Rows from block 8 of a small audio embedding model, named by matrix and row number. Each number is 50 + 15 x the weight over its row's rms, rounded and kept within 0 to 99. All counts start at 0.
After each channel's rows are labels from the 100 clips, of 14848, where the channel reaches its highest value: "strongest on" is what is common among them; "loudest" is the band of the loudest frequency at the time of the peak. Only what is clearly more common there than usual is listed. The data: acted Russian speech (Dusha). In brackets: how many of the 100.
# conv: width-3 conv, dilation 2 (model.blocks.8.conv.weight, 192x192x3, each kernel summed), inputs 96-191

conv.61:63 56 61 67 43 66 33 56 70 54 31 27 32 47 46 90 41 56 54 52 69 65 79 21 51 48 34 50 44 45 51 37 19 54 56 61 53 54 47 24 66 50 53 31 35 32 35 95 52 42 29 51 68 41 63 71 28 53 36 54 52 50 59 88 47 56 61 31 51 33 54 52 59 34 43 72 64 60 66 57 72 49 31 60 24 45 40 35 77 70 71 64 82 24 53 53
strongest on: emotion: positive (97)
loudest: 500 to 1000 Hz (66)

conv.111:29 18 31 60 40 27 48 72 29 73 28 62 39 78 49 34 42 22 56 59 69 51 44 49 49 59 49 45 53 36 43 52 49 53 41 42 48 49 80 50 30 39 31 32 28 51 25 59 60 57 32 77 59 47 47 46 67 63 44 46 36 47 56 41 58 54 70 45 55 59 38 63 43 67 41 44 49 42 24 67 60 52 72 77 40 45 57 11 66 50 36 39 25 26 43 88
strongest on: emotion: angry (51)
loudest: 500 to 1000 Hz (61)

conv.9:41 46 47 61 44 39 76 51 47 09 38 23 43 73 39 49 70 67 30 53 47 53 40 42 60 37 36 51 32 39 35 57 43 63 32 43 50 32 56 30 55 59 71 03 41 36 38 37 56 40 42 61 50 35 63 50 44 51 64 34 45 44 40 28 55 51 41 40 47 65 18 24 17 72 40 60 23 30 46 72 57 46 39 50 37 41 37 47 66 67 54 28 35 42 69 51
strongest on: emotion: angry (49)
loudest: 4000 to 8000 Hz (42)

conv.64:31 70 16 50 49 78 31 30 32 64 39 53 51 25 38 42 45 67 38 55 60 55 82 31 75 55 30 43 31 36 34 62 37 75 51 52 60 68 41 39 41 64 36 58 40 41 79 65 62 65 39 33 42 50 38 58 37 63 24 34 51 43 63 57 61 61 51 38 71 41 49 36 59 57 40 57 56 43 54 84 54 23 67 56 57 39 28 58 45 53 57 59 58 51 33 46
strongest on: emotion: positive (78)
loudest: 500 to 1000 Hz (53)

conv.52:57 72 40 51 30 53 68 28 54 48 46 85 57 65 79 52 48 63 65 76 66 60 53 65 60 60 82 52 27 52 81 59 27 51 53 64 45 52 52 38 72 49 63 54 52 36 63 39 67 58 63 47 44 43 43 44 59 42 32 43 61 39 76 55 37 53 56 51 60 53 54 48 50 45 55 30 31 53 29 36 58 54 51 58 70 59 60 35 70 82 24 52 54 33 63 41
strongest on: emotion: angry (55)
loudest: 250 to 500 Hz (50)

conv.22:75 52 53 66 39 74 58 46 65 56 67 48 39 36 42 60 59 37 80 38 74 35 35 78 64 51 36 50 66 50 28 16 40 63 64 44 37 48 66 44 41 22 50 66 51 42 66 55 53 41 55 40 67 42 46 42 19 48 43 52 45 60 54 85 70 28 54 37 59 32 61 67 58 57 33 69 39 21 94 34 39 20 38 66 54 57 33 36 51 43 58 71 35 60 55 63
strongest on: emotion: angry (42)
loudest: 500 to 1000 Hz (68)

conv.106:48 47 80 56 43 63 34 54 45 34 61 36 46 37 49 71 37 40 44 38 55 28 40 25 44 55 66 63 52 55 42 50 46 61 72 39 51 36 44 44 57 48 65 59 67 38 42 52 19 68 41 42 83 34 44 47 50 38 36 31 42 66 51 69 83 71 37 71 59 36 69 56 49 67 50 55 60 24 55 47 60 51 52 26 52 60 34 21 73 38 52 37 49 55 42 41
strongest on: emotion: positive (65)
loudest: 500 to 1000 Hz (33)

conv.95:43 59 46 45 64 58 64 57 67 67 67 52 80 47 52 57 40 69 54 39 45 17 46 83 55 66 86 45 30 58 69 63 61 49 39 65 31 62 56 34 33 59 55 66 79 81 68 52 81 36 59 47 60 41 53 48 46 63 43 52 35 65 55 30 27 59 41 52 54 54 60 51 44 59 50 44 41 70 61 58 48 33 65 64 58 60 42 61 76 52 75 72 55 61 83 44
strongest on: emotion: angry (63)
loudest: 500 to 1000 Hz (29)

conv.188:64 33 49 81 57 41 59 47 28 81 63 35 55 53 42 47 55 37 60 61 60 33 21 43 37 34 54 64 60 38 47 33 68 43 51 56 69 70 46 56 31 56 53 64 50 62 64 55 52 03 24 59 32 75 29 50 50 71 67 49 52 36 50 66 37 59 65 38 41 24 57 23 55 28 45 73 19 42 64 22 10 58 58 57 17 38 35 43 30 38 62 19 47 36 64 20
strongest on: emotion: positive (74)
loudest: 500 to 1000 Hz (75)

conv.10:43 40 40 55 61 60 61 52 16 70 46 29 42 54 34 42 48 35 68 43 64 43 48 51 38 73 24 27 51 40 19 40 58 41 42 43 41 59 44 43 11 22 54 35 45 43 42 66 63 40 31 58 44 70 58 55 66 45 57 48 48 32 65 62 78 78 82 56 60 51 41 58 61 34 29 44 59 30 49 33 40 50 45 42 34 34 25 50 54 52 61 53 58 64 85 49
strongest on: emotion: positive (86)
loudest: 500 to 1000 Hz (66)

conv.123:54 51 46 66 51 49 55 38 35 86 45 59 47 46 75 34 84 43 56 46 81 59 56 44 44 36 37 64 61 71 69 37 55 59 43 77 46 66 55 58 64 52 59 55 58 45 72 51 38 37 56 48 38 49 48 17 58 32 36 71 54 65 67 55 31 74 48 33 48 43 54 60 25 28 73 57 42 50 28 05 62 48 62 40 58 39 35 87 64 33 20 43 48 35 71 54
strongest on: emotion: angry (58)
loudest: 4000 to 8000 Hz (29)

conv.67:40 53 51 64 56 53 69 29 48 35 51 70 48 47 75 72 48 51 83 71 61 58 39 72 54 39 50 69 50 34 52 35 47 61 17 45 29 62 68 41 63 52 58 54 99 50 47 50 41 50 54 70 65 47 52 44 36 50 61 67 72 50 33 38 37 48 62 50 52 66 38 49 48 43 73 50 22 24 60 07 64 48 71 67 40 50 62 55 50 39 46 56 44 52 40 33
strongest on: emotion: angry (87)
loudest: 4000 to 8000 Hz (48)

conv.102:35 40 59 87 32 64 57 30 38 63 25 51 69 64 59 92 47 45 56 56 45 62 75 57 61 48 47 49 43 44 49 48 62 46 18 63 31 47 53 46 34 15 79 27 53 63 53 50 59 38 88 46 39 69 65 65 68 49 45 48 40 39 54 57 51 47 54 56 56 75 53 46 73 34 47 70 41 25 71 89 68 45 63 35 32 61 54 61 55 60 42 65 52 64 47 37
strongest on: emotion: angry (63)
loudest: 4000 to 8000 Hz (62)

conv.24:39 34 43 50 41 46 58 69 70 54 26 51 55 28 21 35 26 38 61 56 37 57 61 70 35 38 59 43 68 56 29 58 42 51 61 42 52 46 24 42 71 56 44 44 54 54 47 36 47 41 34 59 39 45 49 68 28 48 37 80 58 47 60 46 56 57 70 38 44 38 61 51 30 40 42 62 37 50 46 56 54 42 42 51 49 43 49 52 44 42 55 64 65 30 55 59
strongest on: emotion: positive (51); emotion: angry (39)
loudest: 500 to 1000 Hz (75)

conv.99:47 50 46 53 59 81 45 57 61 42 56 26 76 56 58 55 46 53 73 27 81 47 53 46 40 66 48 39 41 47 53 31 57 45 40 61 58 74 42 40 42 60 64 57 56 51 40 31 46 73 60 49 48 51 51 44 39 37 42 39 27 57 43 49 18 43 57 34 46 10 80 38 54 62 58 29 54 45 80 66 39 50 48 31 60 50 40 38 46 68 21 65 98 42 70 56
strongest on: emotion: positive (58)
loudest: 500 to 1000 Hz (31)

conv.4:42 48 46 63 50 70 11 51 68 62 24 40 81 70 49 48 41 59 66 40 61 50 48 56 30 21 45 28 47 57 26 67 58 27 33 55 58 64 72 61 60 21 63 49 28 40 54 58 62 38 51 57 55 55 45 57 36 36 54 62 42 22 71 57 65 51 13 64 55 37 49 57 60 42 58 62 74 59 65 57 50 42 38 83 52 41 55 32 46 62 67 22 65 65 63 40
strongest on: emotion: positive (52)
loudest: 500 to 1000 Hz (60)

conv.13:53 40 63 50 62 33 44 56 10 43 40 35 50 46 25 54 19 30 45 49 24 72 44 15 35 56 48 32 64 51 35 57 38 50 67 48 48 50 57 31 18 32 61 33 56 31 37 61 18 43 37 40 50 63 20 63 66 51 39 58 39 66 48 46 51 71 63 49 64 70 55 71 45 37 54 70 58 43 65 36 30 66 73 59 35 56 55 56 62 13 49 19 42 52 52 55
strongest on: emotion: angry (39)
loudest: 500 to 1000 Hz (34)

conv.125:59 48 43 67 47 46 53 37 60 45 52 28 44 64 60 72 67 55 48 58 67 45 36 45 68 53 37 42 63 65 30 22 72 65 30 47 59 51 54 68 49 74 53 47 40 33 67 60 55 74 62 59 63 58 45 53 53 63 47 62 32 51 38 61 27 41 56 42 78 59 61 83 26 38 43 58 50 57 26 51 51 56 37 17 63 80 41 29 40 54 28 36 81 53 15 28
strongest on: emotion: positive (47)
loudest: 250 to 500 Hz (63)

conv.142:69 39 26 90 45 88 54 35 64 43 48 46 54 69 63 41 80 69 43 44 41 90 41 40 64 27 40 65 89 30 55 77 57 70 62 63 64 52 54 59 57 52 45 52 60 33 34 73 56 34 33 57 69 38 53 53 56 59 56 48 68 59 50 32 34 49 29 73 36 70 42 40 38 69 53 46 57 52 59 51 53 47 39 63 37 54 46 52 54 54 67 56 43 31 55 68
strongest on: emotion: positive (61)
loudest: 500 to 1000 Hz (32)

conv.109:90 71 35 17 52 38 30 48 72 26 55 46 53 64 60 55 59 39 56 48 56 44 71 36 35 46 70 64 68 24 36 43 87 44 62 46 39 32 45 55 52 69 59 57 72 63 66 45 54 58 61 41 29 62 48 39 20 20 47 55 45 55 73 60 58 52 24 62 55 37 44 57 56 61 56 60 33 72 42 41 38 42 32 69 58 19 64 62 54 53 61 40 42 51 53 39
strongest on: emotion: angry (43); emotion: positive (39)
loudest: 500 to 1000 Hz (64)

conv.46:53 24 20 55 52 63 78 52 25 59 22 52 33 30 46 40 58 47 38 49 39 55 55 46 28 43 50 85 51 54 28 78 63 40 38 44 24 26 68 31 24 54 67 44 64 48 31 51 57 35 30 45 52 46 57 49 62 57 18 73 53 36 34 29 61 79 63 51 25 72 20 50 58 48 54 63 75 30 34 48 71 44 43 57 37 42 51 45 71 45 43 59 65 38 78 48
strongest on: emotion: angry (45)
loudest: 500 to 1000 Hz (67)

conv.116:54 55 55 33 55 63 51 39 61 58 54 44 56 45 57 62 33 51 54 60 37 54 79 70 63 61 24 53 16 31 47 47 38 49 60 31 57 61 30 51 27 62 43 68 67 31 62 51 35 67 47 42 34 55 63 63 41 39 20 49 43 68 47 38 68 33 57 52 31 57 56 50 45 42 34 40 50 56 60 54 47 35 45 60 25 06 47 68 32 44 49 53 55 70 57 65
strongest on: emotion: positive (77)
loudest: 250 to 500 Hz (63); 500 to 1000 Hz (33)

conv.60:37 58 62 62 43 50 54 45 53 82 65 85 50 64 51 31 47 45 44 87 62 36 10 54 37 28 30 55 42 46 33 52 51 72 55 58 55 47 54 43 29 44 49 35 42 63 55 69 44 42 17 39 53 56 41 27 38 40 00 67 45 48 51 66 41 65 70 37 57 48 45 50 52 53 48 57 64 43 51 59 54 61 67 73 52 38 61 45 54 53 66 65 45 42 49 55
strongest on: emotion: angry (64)
loudest: 500 to 1000 Hz (35); 4000 to 8000 Hz (33)

conv.21:72 40 39 47 52 46 45 64 43 39 45 44 51 46 47 59 55 17 71 59 72 13 38 55 22 45 39 40 45 30 43 70 44 27 40 89 64 43 58 38 58 54 86 58 25 45 52 42 42 44 63 52 49 62 66 29 39 56 40 75 63 47 49 74 50 53 37 34 72 76 56 09 53 57 57 60 37 68 46 55 46 55 22 21 47 70 27 21 50 71 58 40 40 53 43 51
strongest on: emotion: positive (48)
loudest: 250 to 500 Hz (54)

conv.25:34 38 61 63 41 53 54 47 46 53 28 35 55 60 38 50 67 37 17 31 28 59 36 65 42 74 38 62 76 79 63 33 15 33 62 32 40 59 65 65 34 26 44 52 31 30 37 40 47 32 41 65 49 42 32 57 48 35 54 49 37 40 51 77 62 86 58 42 60 59 34 46 61 54 57 41 76 52 57 35 45 48 47 64 53 43 55 35 38 62 16 44 24 13 53 85
strongest on: emotion: angry (43)
loudest: 500 to 1000 Hz (39); 4000 to 8000 Hz (34)

conv.29:16 64 38 57 63 65 49 32 57 52 64 20 64 44 53 52 27 34 48 57 53 38 62 50 18 70 88 58 45 23 56 21 55 58 62 56 46 56 24 63 58 58 59 51 42 29 48 56 50 66 52 34 11 64 57 67 33 66 44 30 57 43 81 33 49 43 57 43 54 54 44 31 62 58 58 19 48 47 41 46 41 55 44 46 44 42 39 16 52 39 49 51 63 57 72 41
strongest on: emotion: positive (74)
loudest: 500 to 1000 Hz (47)

conv.107:52 46 29 68 54 64 54 45 46 35 50 40 26 46 48 69 50 51 38 30 56 47 42 43 53 49 59 35 33 53 59 48 21 64 43 60 31 55 70 49 51 67 61 48 38 60 31 33 40 39 35 63 45 27 55 34 38 61 30 60 70 53 48 51 53 45 67 07 39 68 34 39 25 79 55 40 44 48 50 57 44 35 79 50 41 57 89 14 29 80 59 54 40 45 59 64
strongest on: emotion: angry (38)
loudest: 4000 to 8000 Hz (62)

conv.8:49 41 68 38 65 18 40 65 39 51 39 61 59 49 40 56 31 31 43 50 27 44 62 33 50 44 80 41 29 43 40 54 68 61 63 63 50 34 56 48 53 14 62 51 66 36 41 43 43 43 64 31 23 46 51 32 41 66 56 54 51 47 56 30 50 39 24 40 48 34 42 43 45 46 84 36 42 57 44 68 44 59 62 55 47 19 10 11 62 41 58 36 19 56 36 66
strongest on: emotion: positive (60)
loudest: 250 to 500 Hz (67)

conv.48:43 54 61 37 45 48 43 36 58 17 42 72 49 38 54 51 49 16 26 72 45 55 51 63 23 76 37 48 31 43 23 48 37 65 44 48 44 30 56 86 56 55 78 59 52 54 67 59 56 36 23 47 34 72 51 45 46 33 70 64 56 68 35 48 75 27 36 40 48 44 84 61 62 40 61 50 51 50 28 76 55 28 64 54 49 63 46 45 49 46 68 43 62 45 26 41
strongest on: emotion: positive (43)
loudest: 4000 to 8000 Hz (27)

conv.14:51 77 48 44 37 56 33 50 66 61 28 72 32 58 36 31 59 39 34 76 32 62 66 36 55 46 62 68 64 38 50 16 33 44 44 68 34 56 35 85 55 60 49 38 52 33 61 33 50 45 67 52 56 33 72 53 68 52 15 56 42 46 57 41 36 77 53 39 68 11 70 49 60 53 66 51 43 40 41 44 58 80 48 78 66 53 61 36 41 24 66 56 51 14 66 77
strongest on: emotion: positive (48)
loudest: 4000 to 8000 Hz (51)

conv.100:89 62 36 30 39 37 49 64 50 42 42 32 70 55 52 55 31 37 66 57 71 15 84 65 66 60 66 33 40 30 48 36 24 00 55 46 67 42 45 42 48 53 49 12 24 57 46 52 60 44 33 70 27 48 52 52 81 45 70 41 35 54 53 47 23 53 48 44 24 45 23 51 21 09 57 24 47 67 43 47 63 58 51 41 39 38 36 30 39 60 75 52 33 49 44 22
strongest on: emotion: angry (49)
loudest: 250 to 500 Hz (49)

conv.72:27 55 14 38 45 52 40 67 33 75 54 82 24 43 38 49 55 55 65 58 64 75 50 16 52 46 45 46 28 29 51 57 56 55 54 52 42 33 51 63 51 35 62 51 57 41 21 39 47 57 35 27 47 38 28 38 34 52 63 64 42 49 51 51 26 32 48 38 47 27 46 51 71 41 44 36 56 47 48 75 53 52 52 45 57 44 20 71 52 47 50 63 13 36 48 57
strongest on: emotion: angry (48); emotion: positive (42)
loudest: 500 to 1000 Hz (29)

conv.89:83 54 55 32 82 25 50 49 66 56 69 34 55 59 23 79 48 60 41 26 76 68 59 41 32 53 55 38 24 44 32 48 39 50 46 41 47 66 79 37 41 41 50 59 39 45 32 58 50 56 58 60 29 16 18 66 47 20 13 49 38 57 36 44 22 43 31 64 47 38 42 43 48 34 37 27 37 44 35 38 33 57 41 40 47 28 68 58 57 74 60 54 66 72 34 41
strongest on: emotion: positive (69)
loudest: 250 to 500 Hz (78)

conv.71:38 51 42 55 38 49 45 59 59 48 69 50 65 69 50 28 47 42 31 63 52 54 40 29 66 31 41 48 14 62 41 28 61 96 67 48 61 57 34 55 40 59 35 60 36 54 44 55 54 80 68 44 44 76 55 35 54 42 36 42 26 68 32 49 28 34 48 46 53 19 73 56 38 82 66 53 78 50 51 63 39 51 44 49 43 42 75 16 34 48 26 56 61 38 59 64
strongest on: emotion: angry (44)
loudest: 500 to 1000 Hz (53)

conv.47:45 63 39 42 70 55 71 63 39 68 45 47 79 68 41 46 44 44 95 45 55 43 49 63 48 45 77 46 27 40 69 58 66 45 47 44 58 65 67 67 66 68 47 47 71 76 84 53 75 37 25 67 38 55 52 61 24 68 37 31 29 70 80 62 33 57 64 60 65 59 53 60 53 59 33 38 44 78 38 53 71 59 59 68 54 61 65 44 55 73 57 34 55 25 56 45
strongest on: emotion: positive (47); emotion: angry (38)
loudest: 500 to 1000 Hz (42)

conv.115:24 63 46 37 64 65 42 43 53 32 51 32 60 85 34 44 54 57 26 51 25 59 56 55 52 35 58 60 56 57 43 44 62 75 77 47 60 58 76 48 45 71 59 53 45 50 63 32 48 21 26 60 56 41 32 49 38 76 35 54 58 62 59 45 48 54 63 72 47 46 28 27 33 64 13 47 62 59 50 44 55 53 36 49 51 53 65 72 51 37 38 38 33 33 40 51
strongest on: emotion: positive (45)
loudest: 4000 to 8000 Hz (57)

conv.69:33 82 64 33 61 72 50 35 69 44 64 51 43 44 22 67 46 34 56 26 46 61 80 38 59 38 67 76 39 44 41 50 83 35 44 35 56 71 45 34 35 47 53 33 59 41 53 57 47 57 30 39 37 65 74 67 32 41 39 65 19 57 42 48 46 25 28 44 48 58 41 65 56 21 51 58 85 74 66 64 83 71 55 36 33 42 53 50 57 43 68 54 72 49 61 41
strongest on: emotion: positive (90)
loudest: 250 to 500 Hz (49); 500 to 1000 Hz (41)

conv.180:61 50 42 60 66 72 18 43 59 50 34 62 41 74 46 36 59 61 63 59 74 50 61 61 46 41 42 55 62 54 24 51 53 55 60 56 60 65 56 45 36 41 40 64 27 38 89 54 21 64 66 42 36 64 35 64 24 55 48 35 22 59 47 54 35 69 50 45 48 36 41 66 35 61 41 40 33 59 52 34 42 46 66 38 46 76 42 38 08 41 64 48 94 42 52 22
strongest on: emotion: positive (42)
loudest: 4000 to 8000 Hz (27)

conv.140:46 58 64 49 35 30 22 53 67 45 41 44 66 50 20 31 27 42 43 78 51 50 34 40 66 44 58 74 30 30 60 62 44 74 40 44 41 40 51 32 58 53 37 51 37 58 51 53 63 30 62 38 33 34 79 52 43 45 59 44 24 73 72 20 33 30 61 32 56 78 38 25 47 27 52 38 41 47 45 26 48 81 41 62 46 38 37 54 39 50 50 67 38 52 43 66
strongest on: emotion: positive (50); emotion: angry (46)
loudest: 500 to 1000 Hz (36)

conv.159:70 24 67 54 38 52 70 45 60 70 65 46 54 33 44 58 66 53 41 29 42 30 68 64 48 49 62 52 72 46 45 50 24 37 48 42 53 65 64 47 29 32 57 47 49 56 40 62 46 49 62 46 73 19 45 87 42 43 50 36 30 43 37 56 49 64 56 47 40 52 36 38 53 34 32 81 42 19 70 27 40 64 86 72 40 50 40 67 39 40 57 35 42 60 47 32
strongest on: emotion: angry (69)
loudest: 500 to 1000 Hz (48)

conv.108:40 38 27 49 74 57 36 45 54 66 59 39 41 63 29 59 43 59 32 48 51 57 69 38 39 31 38 61 72 36 52 53 99 58 61 39 62 77 48 33 59 60 60 56 28 60 59 64 51 47 69 46 64 73 53 47 67 42 42 46 37 52 42 59 40 34 55 44 27 51 47 46 64 36 59 73 50 55 52 30 58 51 45 47 46 49 76 22 50 39 93 56 67 63 67 49
strongest on: emotion: positive (70)
loudest: 500 to 1000 Hz (72)

conv.6:63 54 63 37 32 54 39 53 73 60 41 23 39 57 58 47 71 41 48 14 85 56 72 42 42 69 50 44 50 47 36 38 61 65 61 68 46 58 44 33 42 49 62 46 33 41 63 69 52 74 70 57 16 19 40 66 43 38 45 31 27 51 37 48 27 54 49 21 47 48 61 22 26 61 43 34 60 33 38 36 71 31 19 61 61 35 43 32 50 60 61 47 84 80 58 63
strongest on: emotion: positive (50)
loudest: 500 to 1000 Hz (57)

conv.157:52 28 74 45 60 39 61 32 60 76 77 64 57 41 81 48 42 63 55 38 85 72 60 39 50 86 51 31 67 36 57 47 46 35 74 30 54 42 64 24 58 45 43 58 31 39 33 44 43 78 72 43 41 65 33 44 18 56 41 53 53 59 35 77 51 43 52 42 24 66 34 62 43 38 63 47 64 51 40 47 40 46 36 38 37 27 64 42 65 46 61 31 52 67 44 52
strongest on: emotion: angry (49)
loudest: 500 to 1000 Hz (53)

conv.132:59 42 40 60 30 35 81 46 31 17 56 41 54 45 66 43 81 44 82 56 40 49 65 40 51 36 46 58 55 44 55 32 72 37 46 59 72 49 57 40 53 61 60 41 52 41 76 55 39 31 63 47 57 50 51 59 38 52 37 23 50 32 88 43 41 50 52 51 52 70 45 23 55 55 39 36 70 71 63 41 69 49 38 41 48 49 28 44 43 59 46 45 42 29 45 73
strongest on: emotion: positive (60)
loudest: 500 to 1000 Hz (45)

conv.37:52 80 59 56 49 57 59 59 47 60 63 42 57 55 50 69 70 84 45 46 54 35 44 53 55 65 31 45 43 88 83 77 61 57 57 59 36 39 34 86 84 37 43 48 34 35 42 20 47 36 85 53 49 58 55 36 70 27 50 63 54 53 49 57 57 58 18 58 43 82 55 54 28 40 35 77 82 49 51 71 60 41 29 48 65 83 52 71 51 39 39 46 94 61 61 49
strongest on: emotion: angry (44)
loudest: 4000 to 8000 Hz (33)

conv.137:41 40 68 48 84 58 37 32 43 59 47 51 27 44 42 39 27 39 51 41 54 85 04 52 67 37 42 57 80 46 44 65 44 58 71 44 35 49 48 28 56 37 32 33 36 28 33 51 49 52 46 48 35 76 39 11 49 43 42 51 63 56 27 58 29 39 42 53 45 63 55 43 54 12 51 40 45 64 41 74 43 44 66 66 55 60 49 48 46 35 45 44 64 66 38 35
strongest on: emotion: positive (66)
loudest: 4000 to 8000 Hz (57)

conv.136:81 45 65 65 45 43 47 41 41 43 40 18 66 56 30 77 50 52 49 48 51 43 56 42 68 31 48 74 42 63 19 62 67 69 80 50 52 44 66 57 58 67 68 41 48 48 66 44 48 35 56 40 72 23 60 65 59 74 35 44 47 39 53 49 47 32 64 57 43 52 26 40 68 54 38 54 45 32 44 53 64 50 43 63 37 67 45 48 45 49 68 55 51 60 22 57
strongest on: emotion: positive (60)
loudest: 500 to 1000 Hz (38)

conv.82:72 26 58 44 57 42 78 52 13 29 42 40 54 40 27 72 41 49 23 46 29 57 47 63 56 61 42 35 58 47 35 60 51 87 74 42 65 43 63 45 46 38 52 42 32 60 47 71 59 35 43 66 69 79 48 69 45 68 62 71 63 60 41 38 50 54 45 24 44 30 56 78 55 35 47 46 59 53 79 39 72 49 47 40 41 54 64 42 68 40 42 66 45 86 18 51
strongest on: emotion: angry (48)
loudest: 4000 to 8000 Hz (43)

conv.59:18 57 31 66 38 47 61 63 31 61 30 77 43 29 52 27 55 40 32 59 43 43 17 50 44 46 71 41 38 60 57 67 36 55 40 57 29 49 74 62 26 59 37 55 69 60 36 50 39 49 18 56 57 37 61 51 35 55 54 48 57 30 64 55 44 70 70 65 48 46 50 69 38 70 43 28 61 20 40 14 69 50 46 73 66 74 51 37 58 48 38 48 29 58 70 62
strongest on: emotion: angry (42)
loudest: 4000 to 8000 Hz (39)

conv.187:29 68 54 35 38 47 55 56 55 64 40 57 49 41 46 84 62 57 32 31 83 56 56 42 40 58 59 63 65 46 42 40 81 29 85 66 49 59 34 52 48 65 61 57 38 20 54 60 24 61 51 49 63 54 69 49 58 32 55 44 31 67 67 48 17 57 58 78 68 46 48 26 57 64 66 31 51 43 62 42 68 58 60 36 40 27 53 69 33 48 49 55 79 51 75 46
strongest on: emotion: positive (60)
loudest: 500 to 1000 Hz (34); 4000 to 8000 Hz (26)

conv.146:43 32 26 26 56 48 53 62 40 71 58 66 71 35 51 77 71 10 58 52 14 20 23 42 66 27 37 44 61 53 39 43 60 33 55 78 45 62 38 26 69 19 68 40 47 60 24 66 43 29 57 40 51 66 20 39 55 27 41 36 36 24 17 29 35 49 44 59 36 40 26 45 41 31 24 39 56 30 45 34 78 54 47 64 45 55 59 44 50 58 45 52 29 53 34 84
strongest on: emotion: positive (91)
loudest: 500 to 1000 Hz (29)

conv.32:60 35 77 32 54 20 53 46 25 45 12 63 31 45 68 58 22 64 69 44 48 54 60 56 42 38 29 34 26 43 67 65 38 69 64 29 45 56 40 25 65 72 29 58 10 40 37 53 39 74 35 50 56 63 50 47 30 52 41 55 69 73 55 72 43 57 63 42 51 55 49 33 54 53 54 66 68 73 40 60 43 42 68 59 49 32 49 33 11 82 41 37 59 38 58 75
strongest on: emotion: positive (55)
loudest: 500 to 1000 Hz (27)