Weights of a small audio embedding model.
Model: 1.62M parameters, waveform 16khz input, arch tdnn, norm batchnorm, depths [18], widths [192].
Rows from block 10 of a small audio embedding model, named by matrix and row number. Each number is 128 + 24 x the weight over its row's rms, rounded and kept within 0 to 255. All counts start at 0. Numbers have three digits each. After the name is the row's rms in percent of the matrix's.
After each channel's rows are labels from the 100 clips, of 14848, where the channel reaches its highest value: "strongest on" is what is common among them. Only what is clearly more common there than usual is listed. The data: acted Russian speech (Dusha). In brackets: how many of the 100, against the usual share in percent.
# conv: width-3 conv, dilation 3 (model.blocks.10.conv.weight, 192x192x3, each kernel summed), inputs 128-191

conv.104 095:150170103151119126123140197115129140113126105110145117137121120152154145130146163159117093120162152133130067123129095146169147118105125153127138131146121138113117177188131133115112155158098150
strongest on: emotion: positive (46 vs 18.8)

conv.183 090:169093148137138132097110133125128100120152172164108112139130146147104136108100165081138140098127120129131161141131124123117110112121108156161085145149122151149136129125138092142147140124070152
strongest on: emotion: positive (62 vs 18.8)

conv.69 094:194127160137122188104136090158137104112171122133132150133121139114131127101129142116129131162135134142119169117157118114121138170112151127123115128133092082132159137139092124143119152092140128
strongest on: emotion: angry (54 vs 18.5)

conv.138 105:115146115078098140126130148165143146139152152154154077083182138089123113155141128098158119136154125113172118166113135055138156093093103149091121134140096116144116111107083168138118153147093151
strongest on: emotion: positive (87 vs 18.8)

conv.52 109:118155164123166130135157160125114147125119109214142139112111151079138075088136111154114117137106110121111118132144094167136103141129121159143114120120134105145098126143129143130115126158083088
strongest on: emotion: angry (67 vs 18.5)

conv.89 092:066171094148109098129175068123180133117099154109111138117116117129105143129113094136120131137100075165111116152111134140101135124114115123095150121145138143101103103129119110134148116130134104
strongest on: emotion: angry (91 vs 18.5)

conv.58 102:132114120137132145152171124159130112117120128153176131146134108123167150165142107123094108097138092105107190104093121103136140124132089095095103142128094123091154156102133117112111158131107103
strongest on: emotion: angry (53 vs 18.5); emotion: positive (43 vs 18.8)

conv.129 098:120100110148123130151105068111136079147150112111108141074110087137181125123150093150124134114119090116135172118122088125134085157125125126122084106154114115112121078142153155090158076112115126
strongest on: emotion: angry (42 vs 18.5)

conv.126 104:143129142103094130140130129124137114121071183152164132199187121118172144124139094174144115130144136097144136179126151117112131107110096115105164159137099099092149127099126124155095128134133136
strongest on: emotion: angry (88 vs 18.5)

conv.105 090:117090149189171120094107142158106142160179098095133116131132127126131113118116145109152112125143114157125158120141085115084116159104125127121135141172131124123128097148130095172088114183113102
strongest on: emotion: angry (69 vs 18.5)

conv.60 095:156095114137112102085095122088112124124138109108087136117155126121141116091151133163112152152106136130142169105139144115108124101120130080198127160137081150163089117141138105136118100150156105
strongest on: emotion: angry (94 vs 18.5)

conv.164 098:131137157139104182102116102102084137102118106089123097175106112139129153136165138132102153161088131150131112139147126119120137108108179143093167129136149093110120156123109105122095166082134118
strongest on: emotion: angry (76 vs 18.5)

conv.15 088:151126115117145145123128150154077103152114165084140138113142147100145127111156095143099189119137140151156095112167095093113088086111143113130131115122115161112168121144085114108094081150157128
strongest on: emotion: angry (87 vs 18.5)

conv.182 096:140132081134134112117115123065123113142162137155129090146110116110113094146138109096122135185120157115135162142138135154131174154107100098111108092174118146146114102156101093132131174120112140
strongest on: emotion: positive (81 vs 18.8)

conv.119 090:158076156144141155101126108143150133095088126151144131090126123150166111140131168117109126163107136177119178109140140101131097129138149095121106154137100117117134099122116113126100124079118158
strongest on: emotion: angry (91 vs 18.5)

conv.87 087:099140098106097112129170105130118158138149121134093145114120126070148143123107116142099094127134129153133164079122133101124128073146141122197138140161117094130123089126109114152111155123149164
strongest on: emotion: angry (95 vs 18.5)

conv.66 095:126123090101164155131164126133113130130098124132098083083078085086089133115136144095145132120115155084161097092134143132148069160144123113153130162136098116160125144105094111137090153150099118
strongest on: emotion: neutral (63 vs 35.4)

conv.175 084:103146142141129099142128134134107152120102144137148119123162121153136110131142140117103128088059147104149096128154131162177159129137114095127104157127127101127145128113140169162139141122167181
strongest on: emotion: positive (77 vs 18.8)

conv.62 125:147093094139148208164133133134127139120186121131117165121152130168135162174141117161135177159123155133137113104104152165135128129153122071146132212111136114143118120137162128152160165126131132
strongest on: emotion: angry (57 vs 18.5); emotion: positive (40 vs 18.8)

conv.174 104:112149116131074137127075161124124116111134100136136149091158121113137170157130129131121138153152137103127100114166148151108090134101128153131147077145109179148155145159140109160131165137130148
strongest on: emotion: positive (59 vs 18.8)